python train.py --train_examples=203450 --widths=[64, 128, 256] --dropout=0.05 --upsampling="pixel_shuffle" --init="xavier_uniform" --residual_init="zero_last" --optimizer="soap" --max_steps=7400
Rows from block 2, named by matrix and row number. Rows with one number belong to one channel. Each number is 500 + 40 x the weight over its row's rms, rounded and kept within 0 to 999. All counts start at 0. Numbers have three digits each. After the name is the row's rms in percent of the matrix's.
# convs0: first 3x3 conv (model.enc.1.0.convs.0.weight, 128x128x3x3), inputs 57-75, a 3x3 kernel for each
# convs1: second 3x3 conv (model.enc.1.0.convs.1.weight, 128x128x3x3, transposed), outputs 57-75, a 3x3 kernel for each
convs0.66 110:620422483673499363462380425500477493569558483547518477482524445470431487567487465496626478472557473504547523537660372399605395513387447426532494450414499529474497503480526518483488466480508486492475522485491448573513447557491414461537480501513454514476500483578550547530491489507516551519510472529420427474521531518465492468492492520493502579450461492525479521465509492464499488475491476502436503479492515510519538488568489479478523434495462528460510491507431516530526572489491552550495545484489532467460514439524
convs1.66 103:376408519348489566427595568572524507554480502506451497498517472518543554482499486462429503501515480532544529486371478413602605503625577506495533508526499525536549451455467522433445457467476504434444528595534507517491536504453537457441527432446498538479538482458511501517520573430540474515507488450474495565486502429534578484478489533469589493429549508531504493467576578460588501472506529474526460481494504476486484518501469468528490521522527581565456460457490561476407566487542441495528482534524450547526526490476
convs0.67 099:576467449505513461468535548484528536478520514524501518510513464488510529450461527463567508539448458506506440480486497455520549542575471506518496568530534471523502486481482489498457526525533508482544479532560476467510513442473466491473450602514460496562388491536448481504506467464509474557503653469507464495511480496487521435497547436505456515477592485417520500485493528489438523575523479603582464462407565519482481488500470486518526467497510529529473422455515547508539514399572432516539508483525508514526503484508
convs1.67 097:505554476586557483578534465514495518519535548458474523504517524515518478503501536502505495549559481513477507512510573526516499501510510452523506519509483514529467484471475461533503478532483537519528521524521512455486528499497513516502490526550518525570481490530499535467478466444484514457480493515527533501443545441463577506472433519535521503609549516507522506432525564469448522498574426447424522494505434507548453533468475483521499507462505599402505498555452510497540508506540528596563490512505486527476508508535
convs0.68 105:529492536533516483483495507557440426506527502505471463529494491505487484471456449483567519503464507490453487506542508505508500483515528497626511443446483521460503556443416484487532539539501513506496503494501514486495494489451509531574517506489497338466484533474549571515491616438509504448464459530533616635473449447480465503436512535523484477486515563492635514480454441478488515548418382518527476512498486538532535455493515513512487514581570491488567502568523549490476533500456525508486475493487496484512491551482
convs1.68 103:515494517469514494541483514421478478489483480515500465628591537488491578445479575507470521492504493513519478502513486538550525470476570518530518496490547494493477462494519453478534554499445432408531478539459502569487530535544500483460567520552475557486475523508558550494499481516485527522525482500433484520549563488496468517490502504512491479496416535559514530565572503458510487546570488526501513546536501541730431480494530590486677475642470547542521460536583568508527486551472475493536475474481500481505431460401
convs0.69 101:486470498463512487543396502464520575484594506447496534510488538489470460554467501496467521519463427488484519452501442477466459505553503551472469481498443535390449511475515527546542535510495524558527538416439505556548478506522495503481518475486506525470478509516499494496528394474516547548504525471490495473481533460513513476459478507484591534502488415495448480514574533480628412473525555504526390504501558514539484497549495576508535500419484458573519519459488506541486536405488502528481537482511520498557507422487
convs1.69 097:552525516466451524480460518498473468533519497554529557526495513450499549538485500540489453584532548631465497524546513551547489519528482497557551508558495503453462506515493430473521493447543490532487514489516491497486558421480493513474616585494532515454487559462489600422516576451537485467483578499512500539486534517535515468486529507523463484480497483428536478511540503502488519536464528534488523503430529509385562521533490546537430591473524500536470559488410490521497504537536530499436470539496505510420506500527
convs0.70 099:496526499530485473423493497485533557468527469485609551498554498467589512545548527501546544541507560494575499533453501491536482435540512493453487511557485508428487499473456535511523469533511508495491529671481530593563539427466519532495468461528443495526493561453475510459572556511406336437533518502481441518468546442506532568513503501471439521528475580533431446504529492473585468458529500479507464514538547515479567475548466486445527441391448509534536501459549525575522501483510461509466510452527469443470479453419
convs1.70 100:472525559486586539508502499549446443494473476433459526469394500519440495527468497508425495471523528462554602540535512475473475540456452469537502490512515437512498476499521506463503546579492492442489477454471489420442471517539543440509548658512452509518522537450469625584501437482421537510572481467486534499522494487404520524479521532429498499596577475498528523506543494535421469479476434523447474486529489479458529474441438507651522504533556576502454530579487485493505515485498484552492532495499543584511515566510
convs0.71 101:528508499449484519453437527525494507442478436557532504481489428538469544499506500464482548470475563495514529505474488525478556451476454482520468526546492461466474540511501506534514533512497483424488557576535539434439465475503525545466460596556496480363547552460463498416487491508399420423541564532479488518493517504463508477503483525576469548458462577492437461536507515468468478460479555476579442482533417458492490488536511466487493479512505548476487465428442540449471553581430397501481514463542493464500489536498
convs1.71 085:440483469479534525520496493451469472504521529570525508499505516505527495524531531498519537514562545486511498469471491545489502458430461456541479517503498464502546461456485480510501527450464486445494464403477495460423503473503587460474475507517443520515488462484536548520518460484576491525524530519465506424585451483472478453473471506510484523500464532467471535549530518527434490475496456459473517489458499518530443475485454469484481519531564491489504468528520469519482561544558592558554522502471543487500475512510
convs0.72 100:526410484442429516448429461524464583450590448497487506521539541489465503454596545516471522503539483438479505521429405489517503499512497430498518530522416507411457473466441545508497534491510524548516478618568497498425480476506491548588568573522493470457515566455496471531473633514507433468526521541487475478535529472548521554466525581541447565586521515514448506548503508469558540486520510442501500477488511517427513478611491480442510472411525483490488505449508486523538483514416524502501499429474494417522460481451
convs1.72 097:492502475534443551517554535489472473532486517445517491510445435471555548510491517471516549529507473500550504529539496508530514447492492527571521515594563492531521489462483503475487547557504532490542478440516468460513437547498426555493529524542481476464481511542512526484467543425540526517541499530467447476489454418523503511448437479482486478460491532498525468496513434516443524495494555456499464544528469462454551491465473560496505542521445510507435521527482475419468479498460480546509510474473481486430514548554
convs0.73 107:459508459478514496501496489438465541528496484474531500507505513472503454484473594477519524416576509479496514492556536505489483413450459532557451530580512530439520579460518567574509484501404525542567499510485500509502443485407538477457547443522489593484497556492491562499462499456545483475469539528465492503523576495496542471541568543496543494496475515524588574590550510494475486450497483484503494485481474500516538477465525470547454496595533440502504480474523489500498462512572456485431491543497515481553431539464
convs1.73 077:473439490477498420514494522551456455370456431515500529475514521587540561536542542481488438526455523461533491493552513551519492475515550521488482442485476497551447413595456484499428495447489473449479449528547506476484479478541579484445510521519473467486477547480418517466480431456453543489508431456474396548409534499532519469498473563434490441445454499497472481442500545432508476550535494576555440547566552516575556465505476521515476449518539517490549545530473549433444547481535581534434484570543505492593498540543
convs0.74 095:508537478519508541504493475474520475507501494532545505468471529496528524450438452482400511448524512457454478491435522520437478486491522493501496503496443495492527506482522552531512461463456538532506484523478455464442456500489371530473455491463456502432569503466450458435485509520498478479533534513470505481503489540469503456481476481541519500420441582498498558491569542490495472430528475481505508493481494506499481518498540461457481457539466531563484439458491505539506518494492565470469561528425540450496515500573
convs1.74 105:513536560511480551485442560537519554513501494423433516481495502509489497518507474492529534480521495500424513535464468554494555515523490504477471488491535469476487480487528479529566466511498537561544481550496514440480451463469497523450482490497527524532497467474447512462500544559531565503489469417547503558502534493531594519436546512495555490562545456503491533459520475443462539524504504517536508545472426531438464498502513478473444468518421524464500536511502481504512492572463496586461550546481486475494553510467
convs0.75 095:476499493500515507479463548461507519487508480482508492506559485497489523440442479559522428468486473432490525530548516556544423497444520536549532509477472503497563481527545528483545476470424516500530565461498495507491499521475526482537515472505569450509485498536464504495527519520464511509499507472461441496520492476531524479518479501454525515492560526527501472524536519532493465571478417523587507461480512501561495475536574507502427514471524540541556477520480560379541536459595504555481521478559520427430526607479
convs1.75 114:563546500486510512503495494476519491445547539571504501493450502556470486537582491513469475551508461464462533508533549573549504531485503503529469514480501434492444540514502489518516539467535541516547542459503521485462502455516490564444445483500512518458461525513489535400503506570492512489517546496453462459494501578498514525566515494510538512473502547493455500466528521528568535524481487535504518499514437454505516506524515493461502452519508475472495519511528466511455503499463500497525561473496498518549545451546
convs0.76 101:483553508495473525484491517503476475462453470554519478544575552481488492480503518527510483460531471496465472485420444513585473525577482526502507534584548464509531515455538566471545476493518507551478457528508415288492427472580428463519541453496540527486547476502477464525492473509482464505495523542505489499526540530472521511447370467538510457559524504514511533547564492475500455496537520493505507418482531474566521512518537428441474489447545501499519484581507484533492511505516466527490501479509502618486516477517
convs1.76 123:478457443485500465479533501478428555573558490550519469457460509494446489462542490509522533479545511509537425460542493482600494477408484505475543512557534525474462546515505490495508477449462515300511546523435514560523489473528537429489490570548546492521484528522553537494477372455479663509466480516460468527472557558553535483468491545524596491493441517521528544450412472488499444503555478493508499500467468445635544487537512450549538489465460508533506475544546542554540493390515430500541534528508504421473476422523
convs0.77 102:533512482504480505483533495583535488485537512472437451556646532482494402502410504483553580618515587510595480376512528532466559499564450476535427472499604516495479469557501498393443453497514522501499503547485536498480462464466412418497533403474565491486467541578502523503470582545573506473508422470537471501485491516452442487469510452538519494486436515387520447479494480510472566548545489496513422559557400512501524471544488510479480396467539509591538512477447505503572508570486483452480491492497558534466495428567
convs1.77 099:476531533470527515544527504511488565521458472457475449474454517524499479482470555471496448410397500471522493527605496444478489502465473507494493485503503507452489482512489521499465489541467436524489471434509493514541567404530419515478495528505490477469457527471473508561499525499482479409546545583476489532552574508558464516502540499524526493535550516509425531457536441460516507529483441547545609508482521550460389495494528471507503484565482531563552563554567439445496488537485490468524518552546508536576450547506
convs0.78 096:525506522453527477440487476503546509520396534507512517500497511493422469498546603529476501508467533501553504514466563508477545517466521589503547513527453473565506451415477428422430541534540510510515539456519466540520483503495485490568476455462534498503458483473484480496479524519497522493508436570517482515434420411534582546470500494439405490521445543442529494463426580541618488474468505482521544523548493456456533374471470536438538441426524481527528487460542554535467524469474516489449520507483443501473474421491
convs1.78 092:448521528498466471465559514497503478558541548506552521554463497484477484536494540560512474499483480527481515506493512506492526562536488470520542449572526544523447494449473484453498520545539483504499485394400478563468498534499526522531581506504536546495445472555533523416488507500482426448534585545517441457520557535495473515485545539484516550478513540527510448579490492497501441518432560504493458496491504580514499399592522499534610508548539468529499523417491542450557519548553615473569519458536520488535410439499
convs0.79 084:538549497487485531504495472443544419560454503495489522449460480447437496495546471514543449485449450532471475477406482488508578402474536479432435490485529485579531469542548416462576521488520479498515573460511534529456506501421535552480487466520482448566545595496463517524506480430459456464564519564495454545476473468501509486540526514524518537467574548494554509471461492474472506432557417481497520491506541545472444485429508504449476528474553455514480525484562535538521497507541522459492501504477512555439528486404
convs1.79 087:453473507481513528511475513443545495550551519512427510469456468522477520534494466514500509470519441518557518531579549458390488502421515535424470472414459481522493512585536587489576499514547527496447460410528502520474488476467500486528551517491485506512510446497426471451554458463516545467535533501502518506422444555507499412544501536463501475531557475456510567494496492492494450510516375496531512559491527557583483400528521544558400505497490495525490525473455445584556452505550453576458452460545491459460479525528
convs0.80 105:462567515519540581541390475475457543499513479414493512495484483502509503478522500491475570538596451533501529476551482459599463500582476565548482491564502492509474483523405534503516566465457490413569581493513453590487537424506525562481452528530499547476490524481523448527508548543475520423460448479493442483464504483463460518436509481489555554504542537504480444505444529481610435509455484475510476548453498461476566505527465483366427472496388475500515483412461540526485462529601523500503485549432411469553542522501
convs1.80 091:501532471527471461524528462474504448538461571538513501491524555576531585518572514497563511526441497488495492477474605439434507502494443488526500591588539599473529468450454519458404448440488487464460540532481533606496474476489568526429525478558514509532518541521566427530536560513566511485518536498517483516483464486541517518476561460473426450501470501457490529539512525507486455469488520507511535514448523442428532432504480488418549476445523504527567525495580426461515541502528482496486497514470441540467501430580
convs0.81 103:452464472612471457572570445468507546510440474492520494486523508508518542471553498499430510474505492487448471540413471569610536434471509543520553469507438497490525451503531474456456519558510478494537499543509585530572456517515381544516476487557539533489472458496512543472408473467508491496530511477517547566460522533494435551494470538505567570505399479535532534512539510474449514536490476474558487457498438533551448487486542463586474526478496458434480496488459486528499443462507540548566460443518497540483428522498
convs1.81 088:540499510439524560543510476412468502487491435628544487528523572552482498457519483528512528523510521521437505484525532505493475546464523515507540574549478465546490466545520564488517473527494505474509557498550528521493489524521527424471497530520470497531486527504549570489527540564499474403486476508533447405474531475438536540541569443503539446495518556526507553500448524483471514498590500501461543492506532480523492513520435509507476527507476573468451580575477496525472526499512577406525511446554516488494493513528
convs0.82 095:448487534456543493496540487525464440499502400463550514503482513445495494526543446492461484516473462456536531482501532435590521521520522516404528502507529532535451475510487506592492454521526570562497551552459485490462549417430477495497549458505561478528499489527449480464477492484542491457497497531531481506436503493503501511480598542438531548552462553489495445522506562485501500441491535448513440428486516498460501509460432581444487540441495475573504525416469443508543530551493453510451520575498519523459493492492
convs1.82 102:503552521495568465457502468497502488502487471569464532510469403502509530494480498497487513496339521543505531548549445535512500486488586454497547459531496503516522527536520539517497518532466541483508433483486409471485493536413441523533495372474547512498545541557496519517410506474587445588486576437526452541446487555499496476432457538478518530504565507512564480455497480490497534460505566498534518527528517477455529479505530460464567536486503489497480542518459576581449453472493439410494474564522518488480523496467
convs0.83 109:494483544491577455494555516492508492512488488477575507532532509467477494482435450496578437539481521485477537497498507484492416484470501484574557462515514505519538465513514490518535503519474497483479497483536505433435489430562447310505552406468505525448452531537442493558468474501527576470503529521469506510464463530477459539514487547524411522439425423530513486516484539542479510495507508521477507479498530515531513502462466501483507469538512531531507512505498491497494481548525512520425494514506533517519496483517
convs1.83 121:521659550492610505484534532497532515482487579501474495502538533539523486478470512489578510518514491518521445499578456531669564550538529458466474482475510499465497567551474563496470511533514519574528522554511486501501466615535497546441532422491494479505445443447476466454510449494545496436544502504484518511517504479501494504592565569601509516499517538493474481542530436505499467462508507502511493514482529472500476466479498512488479510485491461528521504511550495481483466572587530518513527493442477535506514527527
convs0.84 097:459448449522378475483452498526457462474513434517492517468503545525533514522522466514515446521515496485474538451517515447583399529554554540499484485444479479526511518569481516497498469511569506522461498486462477524489468543494488502613497525533459508528468517454491461507500520497493538504489480525522500491509518514507486533502473447527455541564452579525486435516444498514504452507467481423533493532474519539508510493478496576513456501422525447580503536521460508452536454521481537477412503494564542459425468424460
convs1.84 101:454511492424495477520524485496521526426484520521479483464491517457466495524513470537503507407498549460513544492476515523542504516524525512508466519546499511493505493540452557543529504527492497504494565497510496507456443512402476483459531456585444524537521495606510533505538498485514459488466493515545483499565459514520555505494527464465575546488512537483513482547478505483460516544460502529510382504498571541507511536519502480501483550453524524531492502490485508476519518507515432448549464467532440453485444499513