Rows from block 5, named by matrix and row number. Rows with one number belong to one channel. Each number is 128 + 24 x the weight over its row's rms, rounded and kept within 0 to 255. All counts start at 0. Numbers have three digits each. After the name is the row's rms in percent of the matrix's.
# convs0: first 3x3 conv (model.mid.0.convs.0.weight, 256x256x3x3), inputs 208-223, a 3x3 kernel for each
# convs1: second 3x3 conv (model.mid.0.convs.1.weight, 256x256x3x3, transposed), outputs 208-223, a 3x3 kernel for each
convs0.193 089:137136138050158089114106119076138149084124113130173106127137115159127135143135108111082127124108138138143123128120136181159085180131111131149143184136131130132102128164137166088117107105161149135142150173153071117161144138119125127164134131137096120136154099088168084163091119147166215073073160118098127115123134173137170159103109106120104100126113150091172168139099132153137118155137109088134144160083120211114100113095154105115131
convs1.193 093:148113134126113180137065123109104117073139169128129115125145114089137082072080143150112102117116125124160107103117161156136120123133136159126163113146108094133150121134124134127127113119140102113112101137140156137125133137125133136114130153124139135121171175125115102214134109121140097089126139082116144141143107126109128106125152163148096142134108109150094076154154106079119130147117154139128163101115160166118184153129076153141104
convs0.194 103:097150100126105117150124116113084116132116129180131109125135126145139081151147143135173125113117123163113147148088141127137156129140109190077123086108135139137127112168121121125130144134114109112098113165138086142141140125138148145156116157134125094130138132151135088118135121079185130157164150133165111091202117142137148129138142140156111094123114141143137152136135114113101140125124141132083112144118126122130144116127108129099131
convs1.194 109:142170119085136176140090182125146115124137100127131165143128117119099079132126121121132137125138133105128122132103116116106141139144142132120141152133115108174070116103121099142151140147110166117127104117113166149139152120134149110126131118128137140152126143134108134141096141143094126138143145115151075097090131142179136123176048011237102146126117143113125122113142133143153150119167111124101125137136133103117116090100152160148123
convs0.195 098:119157157134138098150142134147171143090135143120168076118126101120127148128093114122101114160120084135166117189132129145094146109093159134117122129151135114144120110124131151132119123159088144124146068100105188111113126081108130099132142120109148116104112114134153130119202092128096100105137154127173117121090119100114131125151154114143148107099129161096159159126180148115161153102120078177132095105116172110127134130125160098100161
convs1.195 099:158141152119166102115124092094114124133126143097100144147118099122133089170114113104097115140109114132166116140136128128159101104120120129104166144101115146111154165113115117145157167122125111127121124124087136102140112105122110119172160123092104174109153110139124110118117100104132149152160168078112109110136123167139156164055160158190026139148049125111157137118090123119150148165127114136150102122141151120135126108136108150121105
convs0.196 077:111134134078126191153123099120139136142141150084107123094164100146139149126128124105154152110118093160122051128102144132097089095095137119154135180079105149130128137128139123127127124151141168169165091084114062141130143128154137143133114109147149157127122117110123129110051132135186108122135131104108130134255091110055141133090110146170129122148154159120115136159162144113136147148133093099139169158106147111130124089145134160135118
convs1.196 107:116118133095135197149138094156139149133142110135138134099106128137126119142111159127123129154148128112124117131146148130151135123122109101111129120151120105101136112127123122105130117141137152172121122113106136106123131138095146124135119105153151117124121111108115111115099103158113151115145144135120139135123126111112149118255145146254056137047134136107133119112124154156141126086130130103136124162142127115121119118128135136124138
convs0.197 095:115122124122133121144096101154117143131145146116139082121139148121115137131183129116118156105126119096106148115082147202114099150109107138108121162156130137137133127074150139127143138123156132118116078161132135156151154123120118133128121100150104129139134128119090169135126063142147137090121134130132193017086109142146117155132137107106141139113112124118164153120159123126100134136177111103113120129086109141138147134145120117150154
convs1.197 108:111150163142166098158129090139089127140125161126132139125119141114126120125131126116148080139072129083145158137155124109147110129130148108126158168138096122132128141147122114125123096147135165148126102120132111145127112130121128120121151128141119093148122136167143106143111205105131093071115140111169151131131134118172134112147130061134095255119172134128142131140126109116109127109104104129116087126124137131109146110138147127144117
convs0.198 110:102143109128121134116158169152104147126139128135141136139139090119128133178103103128099161111135145164123152120145179111111192124157148136149137135147141094156143157102114126162123134134104144148124123136133147121136151156111148135133154146127119141148086128150131111102126136132139105109097166125134121107129112125124132108098115134129129108154114142096150132137138127111088165114104120133100129136096142145112131134142137145108150
convs1.198 105:142129081097129106137129108136231144131106115100135120136103134195153115145177107145087123144131155092204116103132128102164102078085180102118151148143162163122164170130110139118116225099091121118094099165114133104116136121141095123143126164161144096114150150136117133132109110107116121131136114103132097145141137111092111141106136124147120111111126124177132131152149089126185101124112133110144127114150092126164116143192072115108094
convs0.199 075:092142158080127147149123103107107160142149105118138071106106171128128123112120114126107117143129107148124117137120122161156118158138132083131117105090183092156106114140100129128087129122156095151133138139163103142145131112107097121146092123110103108115080137109120158107187140146124173172105149101088141108108121139136125128142075132153135143169126106123133141141126134149120148116191150163114122155167148127137094122122135117111121
convs1.199 079:126164138121134159120132169158127150134143102174146139092136175129151117097172108128148069092116135088117131151115097159139082136142093126128116095104132137153146154146113144153107132155150129150130100141136103126107139126147115120119127108109138125120141155135131098146157179145149156126151164085114106134162134144218114155123165065098129152009215061123150150100175095112070075100134113126117105115153116121145112100121117104106076
convs0.200 109:109161112130116142126155118182155111207129080141134132119125164105123132121108158119148133135158138118133188146136122127083115151129145129111125143114130140130134133118101167084178157152145120149177126143166124134132149126134111147155089136098153166098118133159100132126106113113139136139117125134166143134123127142138128120102128145182117112166107107109084147145136144180159096125130119148162154111137132159152131110155126137112118
convs1.200 112:138120118124106126140083138138161128120131143139144158134150076131137139118159122043132105114168109138166120118152146097180141099122130167109156192138090162140136141113152118161123120113147129176119151112097111087106127169107104160157155150089104100132117141135125116128115136104146160118153098089117127110156149148127109103119140138124134116121138136191124118107136137152147149091126115121124133127140094137126115160101075111105106
convs0.201 099:118082164146113126099173071136108160107088138153137118169079098139138119140147137125063155114148115153105125122162108159127123188122090141137106108103109150144131130147119126123138117160066106143166148154142082095122127122120169117104115130105142095111085171102106138140119070147113109130127122160155136126129152093150117165135155118086107159137102136132121150112121161085111096116081134148139117150148089129159108123154103128146124
convs1.201 100:158087144162111153124158196055140118129140127109185109101104137126135135124119127139182119179125110180125129103132134138112135126101135151116142122107155136150158118148110100121152125120083153147140133115092099090142109163145156130124123096169095100141095116109104113140156130103158116103119099116126107096145110130106165128132115111071168181121134136172095115121100127095099086128125083106091102118156133097130116114154133108123179
convs0.202 084:050101090173128114159137112160131117157131128092115156130140095130176163071131134117117167174086093129124096129125149103147130108101135132139148120152137129094146119104146144151107195140114146130100076118123039140148144141137160130134110091108145149117124100111129148134171110143146125063171116108168076118167119110078084137162079117188159090124133098157122145133153140152146143123108147094092163126152096129136145131126138076149136
convs1.202 103:137145121100108155133150161133117144157132143129100105116121125139080122137164121125129149158135119117141137145129095130121109123130125128141106110131167116120127090115132116137144119119143121091151128102185145115134167115161136155099096132140128127142137131147140123098094115091128138138122121146129182137108079119148121112174178137253058049139172087131104106093112132119138147110111140113113115127116120141152125128165106121148103
convs0.203 102:133151145117138136130091086105163106163163101174132078141113171186085113166145138116128098109126125113133131161121131123110107134085146121104126113146113128154068135134120086122135091114152162151101123124108150135107129115133151119158165171103120153121133142160143091115178085128102183144137157149146127132129141114121136134107180138096121147139093129112133134154125124123112136159124113142117100141107118113158145149134112134093137
convs1.203 100:132168096151124142136139148093101148170139079141122170144119161135141103103145078129104133116120082144106125113128116166160149105134084180125112159050170093169120115147178152133121119103122123143140119117125155121129114109148079122132093117124158114143106132143123177107135124128142132145117117095153145103098119146102146114134167102112135137128119141134154137124112139146098112133095139143124128097128135145078141136129177078100135
convs0.204 109:165151092054145120136112147166153140146146075150159163119138165135135147120107141150113120164130106143114153095123117152093116146103160137158120152137130131120138125100122152162124115142109115120108118123137096113143146109085120139082144157158138114177057161129093125100129135160157125121086125145142097148156169103118113122120124121103132122126143116106081152142128114117166158164110148144141146149136132165155157147114113136134163
convs1.204 099:116142142133143158161118130079142128143102114155132120101117111157142106117178143125175095094137185129148154090086118161150092168107172119120089168122099119104176160167120154139169140119111150148125117141152138142127130117129140078143127118109131138132149141138136143124120120090111113078139140113157140134164137126109156108092141122115094160125125148116144151153133113106149092128142148123152103111113103176123115165128112175163091
convs0.205 092:115101144137136129144124154134094148102163110106142106123153124129145117127146130125129128087193126120167103126114137156104103173112111123125126122097122126160143101115116101111150102172134116123136124164124176119114165119119143111115124124144116123148111096148125130126128175117114128104127099100189162075149124140075135168113085142109147136147140137152165124099111138104105128167161141087146105144104162127125140137104101132062175
convs1.205 105:121129122142158077134122091159129149111118152135156114142139141136102115134109146174127102106142133128126147152134118124113137137142161124140112152138138119111132113124169137146127135127165098143124104119140151143117144118159124151093100141151129105149112141136119132136120158089143073087153134131142131100140146131126152139093059180164039255153117177126135117135148078147135132130145120147107111127113116120147127124142125142122123
convs0.206 087:134114119110114129122085096133147161161115129167120161099156130124127113115089136116142124146149114126129132136146165122122173086113142125196049113137119121100122140066184128093132150123168155105107153105141145114081105152095129131107139091121113144115147107100132118068112127133109129103146124098109132136139079095138162135104081120131135132173174094114141156100139112102147099140131141151177125154104133121137146127127098140089156
convs1.206 087:140155099120093127120109116101087118116118108109122081152141113103105080080054087105111136101110078077121125109127113097149143088127148106177075133109152149074099136129114119131141102191122147152134176124137147099123142145112172144126136103148177126174117152118168095106133140146140150152167121166128177135086142125096091138136121144115115124113168136147124105114112119150120104123138141136108114168146165127132140169113123110110105
convs0.207 112:112116136142137117136126118132154108095166132154079129122105106122149141120137157154117092104135122180120119125142117133166090158136126157112135127130110120104131142150146144130164130075170143107150119117116134138118101119167117092112133155165130142132128124089129126156125163157113123115119136123121136151169133102129123125117151106147117153151070117144118107148115125098146184143108121113127125148117121121126135118149156099134109
convs1.207 113:165165110150135083131123116118199145136104199148133108080107174089141183130071143176086094110145145079127121120149139135112131148105178129130160072160114145143119078190118130144120151141125128134132140126148098111144152123162076129089096143139124134140107129114119135128127133101143101126135144148172117115119106090103128132135124145141115123121091143044079189125129107155154146130138140140130094124136120177135157101131135146148149
convs0.208 077:095101139118113103161115124103120131145132113119161169141121134166164137084107109104106123161164149161136120128130134130119126123125132122132124154140148137101106136157145140147135107135109145161156138127119073115127122148157178130150101136100130106124161125140119126145071113095150136095114118143102121130255162214051084115114115091140125122138138133109109106150117122146154147118122125110107152125076082102125137088142139130124117
convs1.208 109:101115107055121127135134139106139131139125115132115140119113156141118118123151133152121145163111121111126121123128109137133145118125136143140132127133147121123127126136130114106119134132131130167161124155143117133120152126122128130134119134149141116130161163137112119133095137165104131128113127094184105138041138109167146140255162154247118136041108133135119120117122149114138093080160180124159162106113111154143148149138152112123130
convs0.209 104:130174100115118106151120178146095127109110165145126155126123117108134199116108118168150105138118116131091113144168139150126154166122117115130112148100114079128142171117109156118146151138124147173175073110135078056114134098150119120140154119122117139080157088124150138130122135100089111174165152132120168147124123133127124130151131154112142166138091083166154117147101144124103122102129098130119137133128084084165106147122146099156163
convs1.209 100:128176130145137124143093166116104168157148131133181146138074131094133136135123175100133091157151131194127123115120119144112148102152124169132126135077167113128111066128136114129112110140144116101164138126091116154105166130142122168159086175135146102146157110163130148127149147091112105127127126122146136140158142144115136118091116123113158098111126081134144132132112124128129120124129117089162134143169151158086125114136108143082142
convs0.210 106:154140150083114135127167117129155133091112143140132118126112162096135109130153138133096154097146118129131170144135073073159115128100089075083146174148104151155153085127122162111096117130114112144113117123122120138141180133145102120130159085145137102101104154111151105107120119122147125145130106122141117139125152103139115139100071118148136165137132141097105120140146133117131118139090131144130170149141133148133129116084123115136167
convs1.210 107:113070118124116124123112086134086141074131091118136152192107079134115077066097094109132158133145121144134084115129156106096162132156103107145164154103115039094140156128118137166086106138154122117109106129105128146146114143118103117172149083102156117105116127101133147061126141123161132113138134124134115129124102180128155117139136132128104128153132123155153133118123138099138126137130143103139120128127104131138100147131097159143145
convs0.211 074:097104123077130111173131162146180144136123081127110102139124131176124119149125140134126126136133096120161128115120121103125132102128122088092124152103119113113135106120098125092127135125130121067128140074086134131155115157141138104104118143105124113118118141121145168101117123102133111101101131143095089070211162221071097106116115131139107147181131126123139158124116134163185139159142102105117164073131105121122106097120174145148106
convs1.211 082:154104120142067139179131134121148092124119119109099194132142152123139087094120151099107151124146163151130144159118086125120145126163109132117131110175099108125120125141131143136135158147139130121148127137113117088156087145131139110124122156134170078102093161119125098112156142149146129152129127132120104109058125146152161155147119133110132102068149128132106134125095145129128135144082149086130102159107114124107138145136124130125143
convs0.212 100:151126089140182130141135112112104134129123145114123131155104090120099131122138132115129118079101125138132193106124123125148143086122166138169078129101105117119129123101156114123112142096111154141125136118154136133105138134141121126118156118083152135101098147108113099139113161117136135147147133104110153110151095118119125134140138178117129135118118113140186150096126117114118134093123109177095129115125092101145116144078073086115185
convs1.212 102:130163145154151104123173118092151133113113142162175155155100129130159096159133133081136109134094138153121122103117165147083082148162161138178129137119103124147136113122118120163158123121153128133118113137140103142097145090121121131133142078140136089151131099113151151118136155134134140110092147150120139116088154138076113129115112157120098145162107121144109136117162122117114132159116152134114108157154120100134155125145073118137104
convs0.213 107:142105104114143147152120133122156102127155101149096141052132134134104132105151109107137103141148128141101162146136106132141125118142091120171123114193066126139148124099129119111155178147137111129126106135085148129120114101144169155095113123109126115150122106159107097124169143099133167156149123140143131120084118128117139090116145169068119178082181080109140098134137155166124077117136122157175145136124082149115105131155122119140114
convs1.213 099:114173101141125105100136117153181105123064132128115109085104147147158102119152162120107135145142164134086049113128139184083139125115196112121111166119060126154167121138139114140180095154134139133106137147109154100128151157138123096162178137063122105127139133104119145090100156118128121114087100103086164092097142091149128096161123103101130158126105186177103112159168149128064148126092164095114150145134109136127123140108156172119177
convs0.214 108:135127131106155131158152134115137107118109117116177128111120149097124150155086103149104094107150130154127128119087149119139139093142133130142135125113113099158129137102146155124114140190070099131136119156146153143124110165135135135163134114125142100086097110134140131118128118105151112146083120134150085113116163119112126144107132141158116082144114131157133143154158152139149131146166159151099110118136101156164161136136149146100100
convs1.214 102:152150111124119180170118120153144164114099135178099122143113097148167073133128095163143157131165135110171102135124102145119108107166103082109180134155085060216089121085134178083153111151140135132105122128108129074138151146133076136106160110146150090095156138149164145112123140157115104093129131108109128164060114135094169093102116120186145164122139102104079138077142103160157144119130146134144132083137105137148103121134071129133146
convs0.215 076:155177090142154141112138108119142143159150156145153140162143102152119149106145130098181134134163135127168150155083143122092111135100132152128138160131117138162117081120149143128112117115129154178155099126125205174170127083145119088094088142127131120113134142153123102139130122147123114122150161169170107163137125149152176138135120128131143133109142092122096107124107126111108105126092136136145129107130095131106176152102160086125154
convs1.215 077:130138113151155127136134112137114142133153132131147182158144122124123110114125098163147117123133161153185143104117138132146109109126126147140152111135130120151133141112137110136148129120130166162154138118109111125181142100113135128117107160106124108128158120104134147159165181132102163177182207139151098118116089120084090111128168126119110060172131138129105102098168129148142176115130175105089121093143147136140142145146122073118132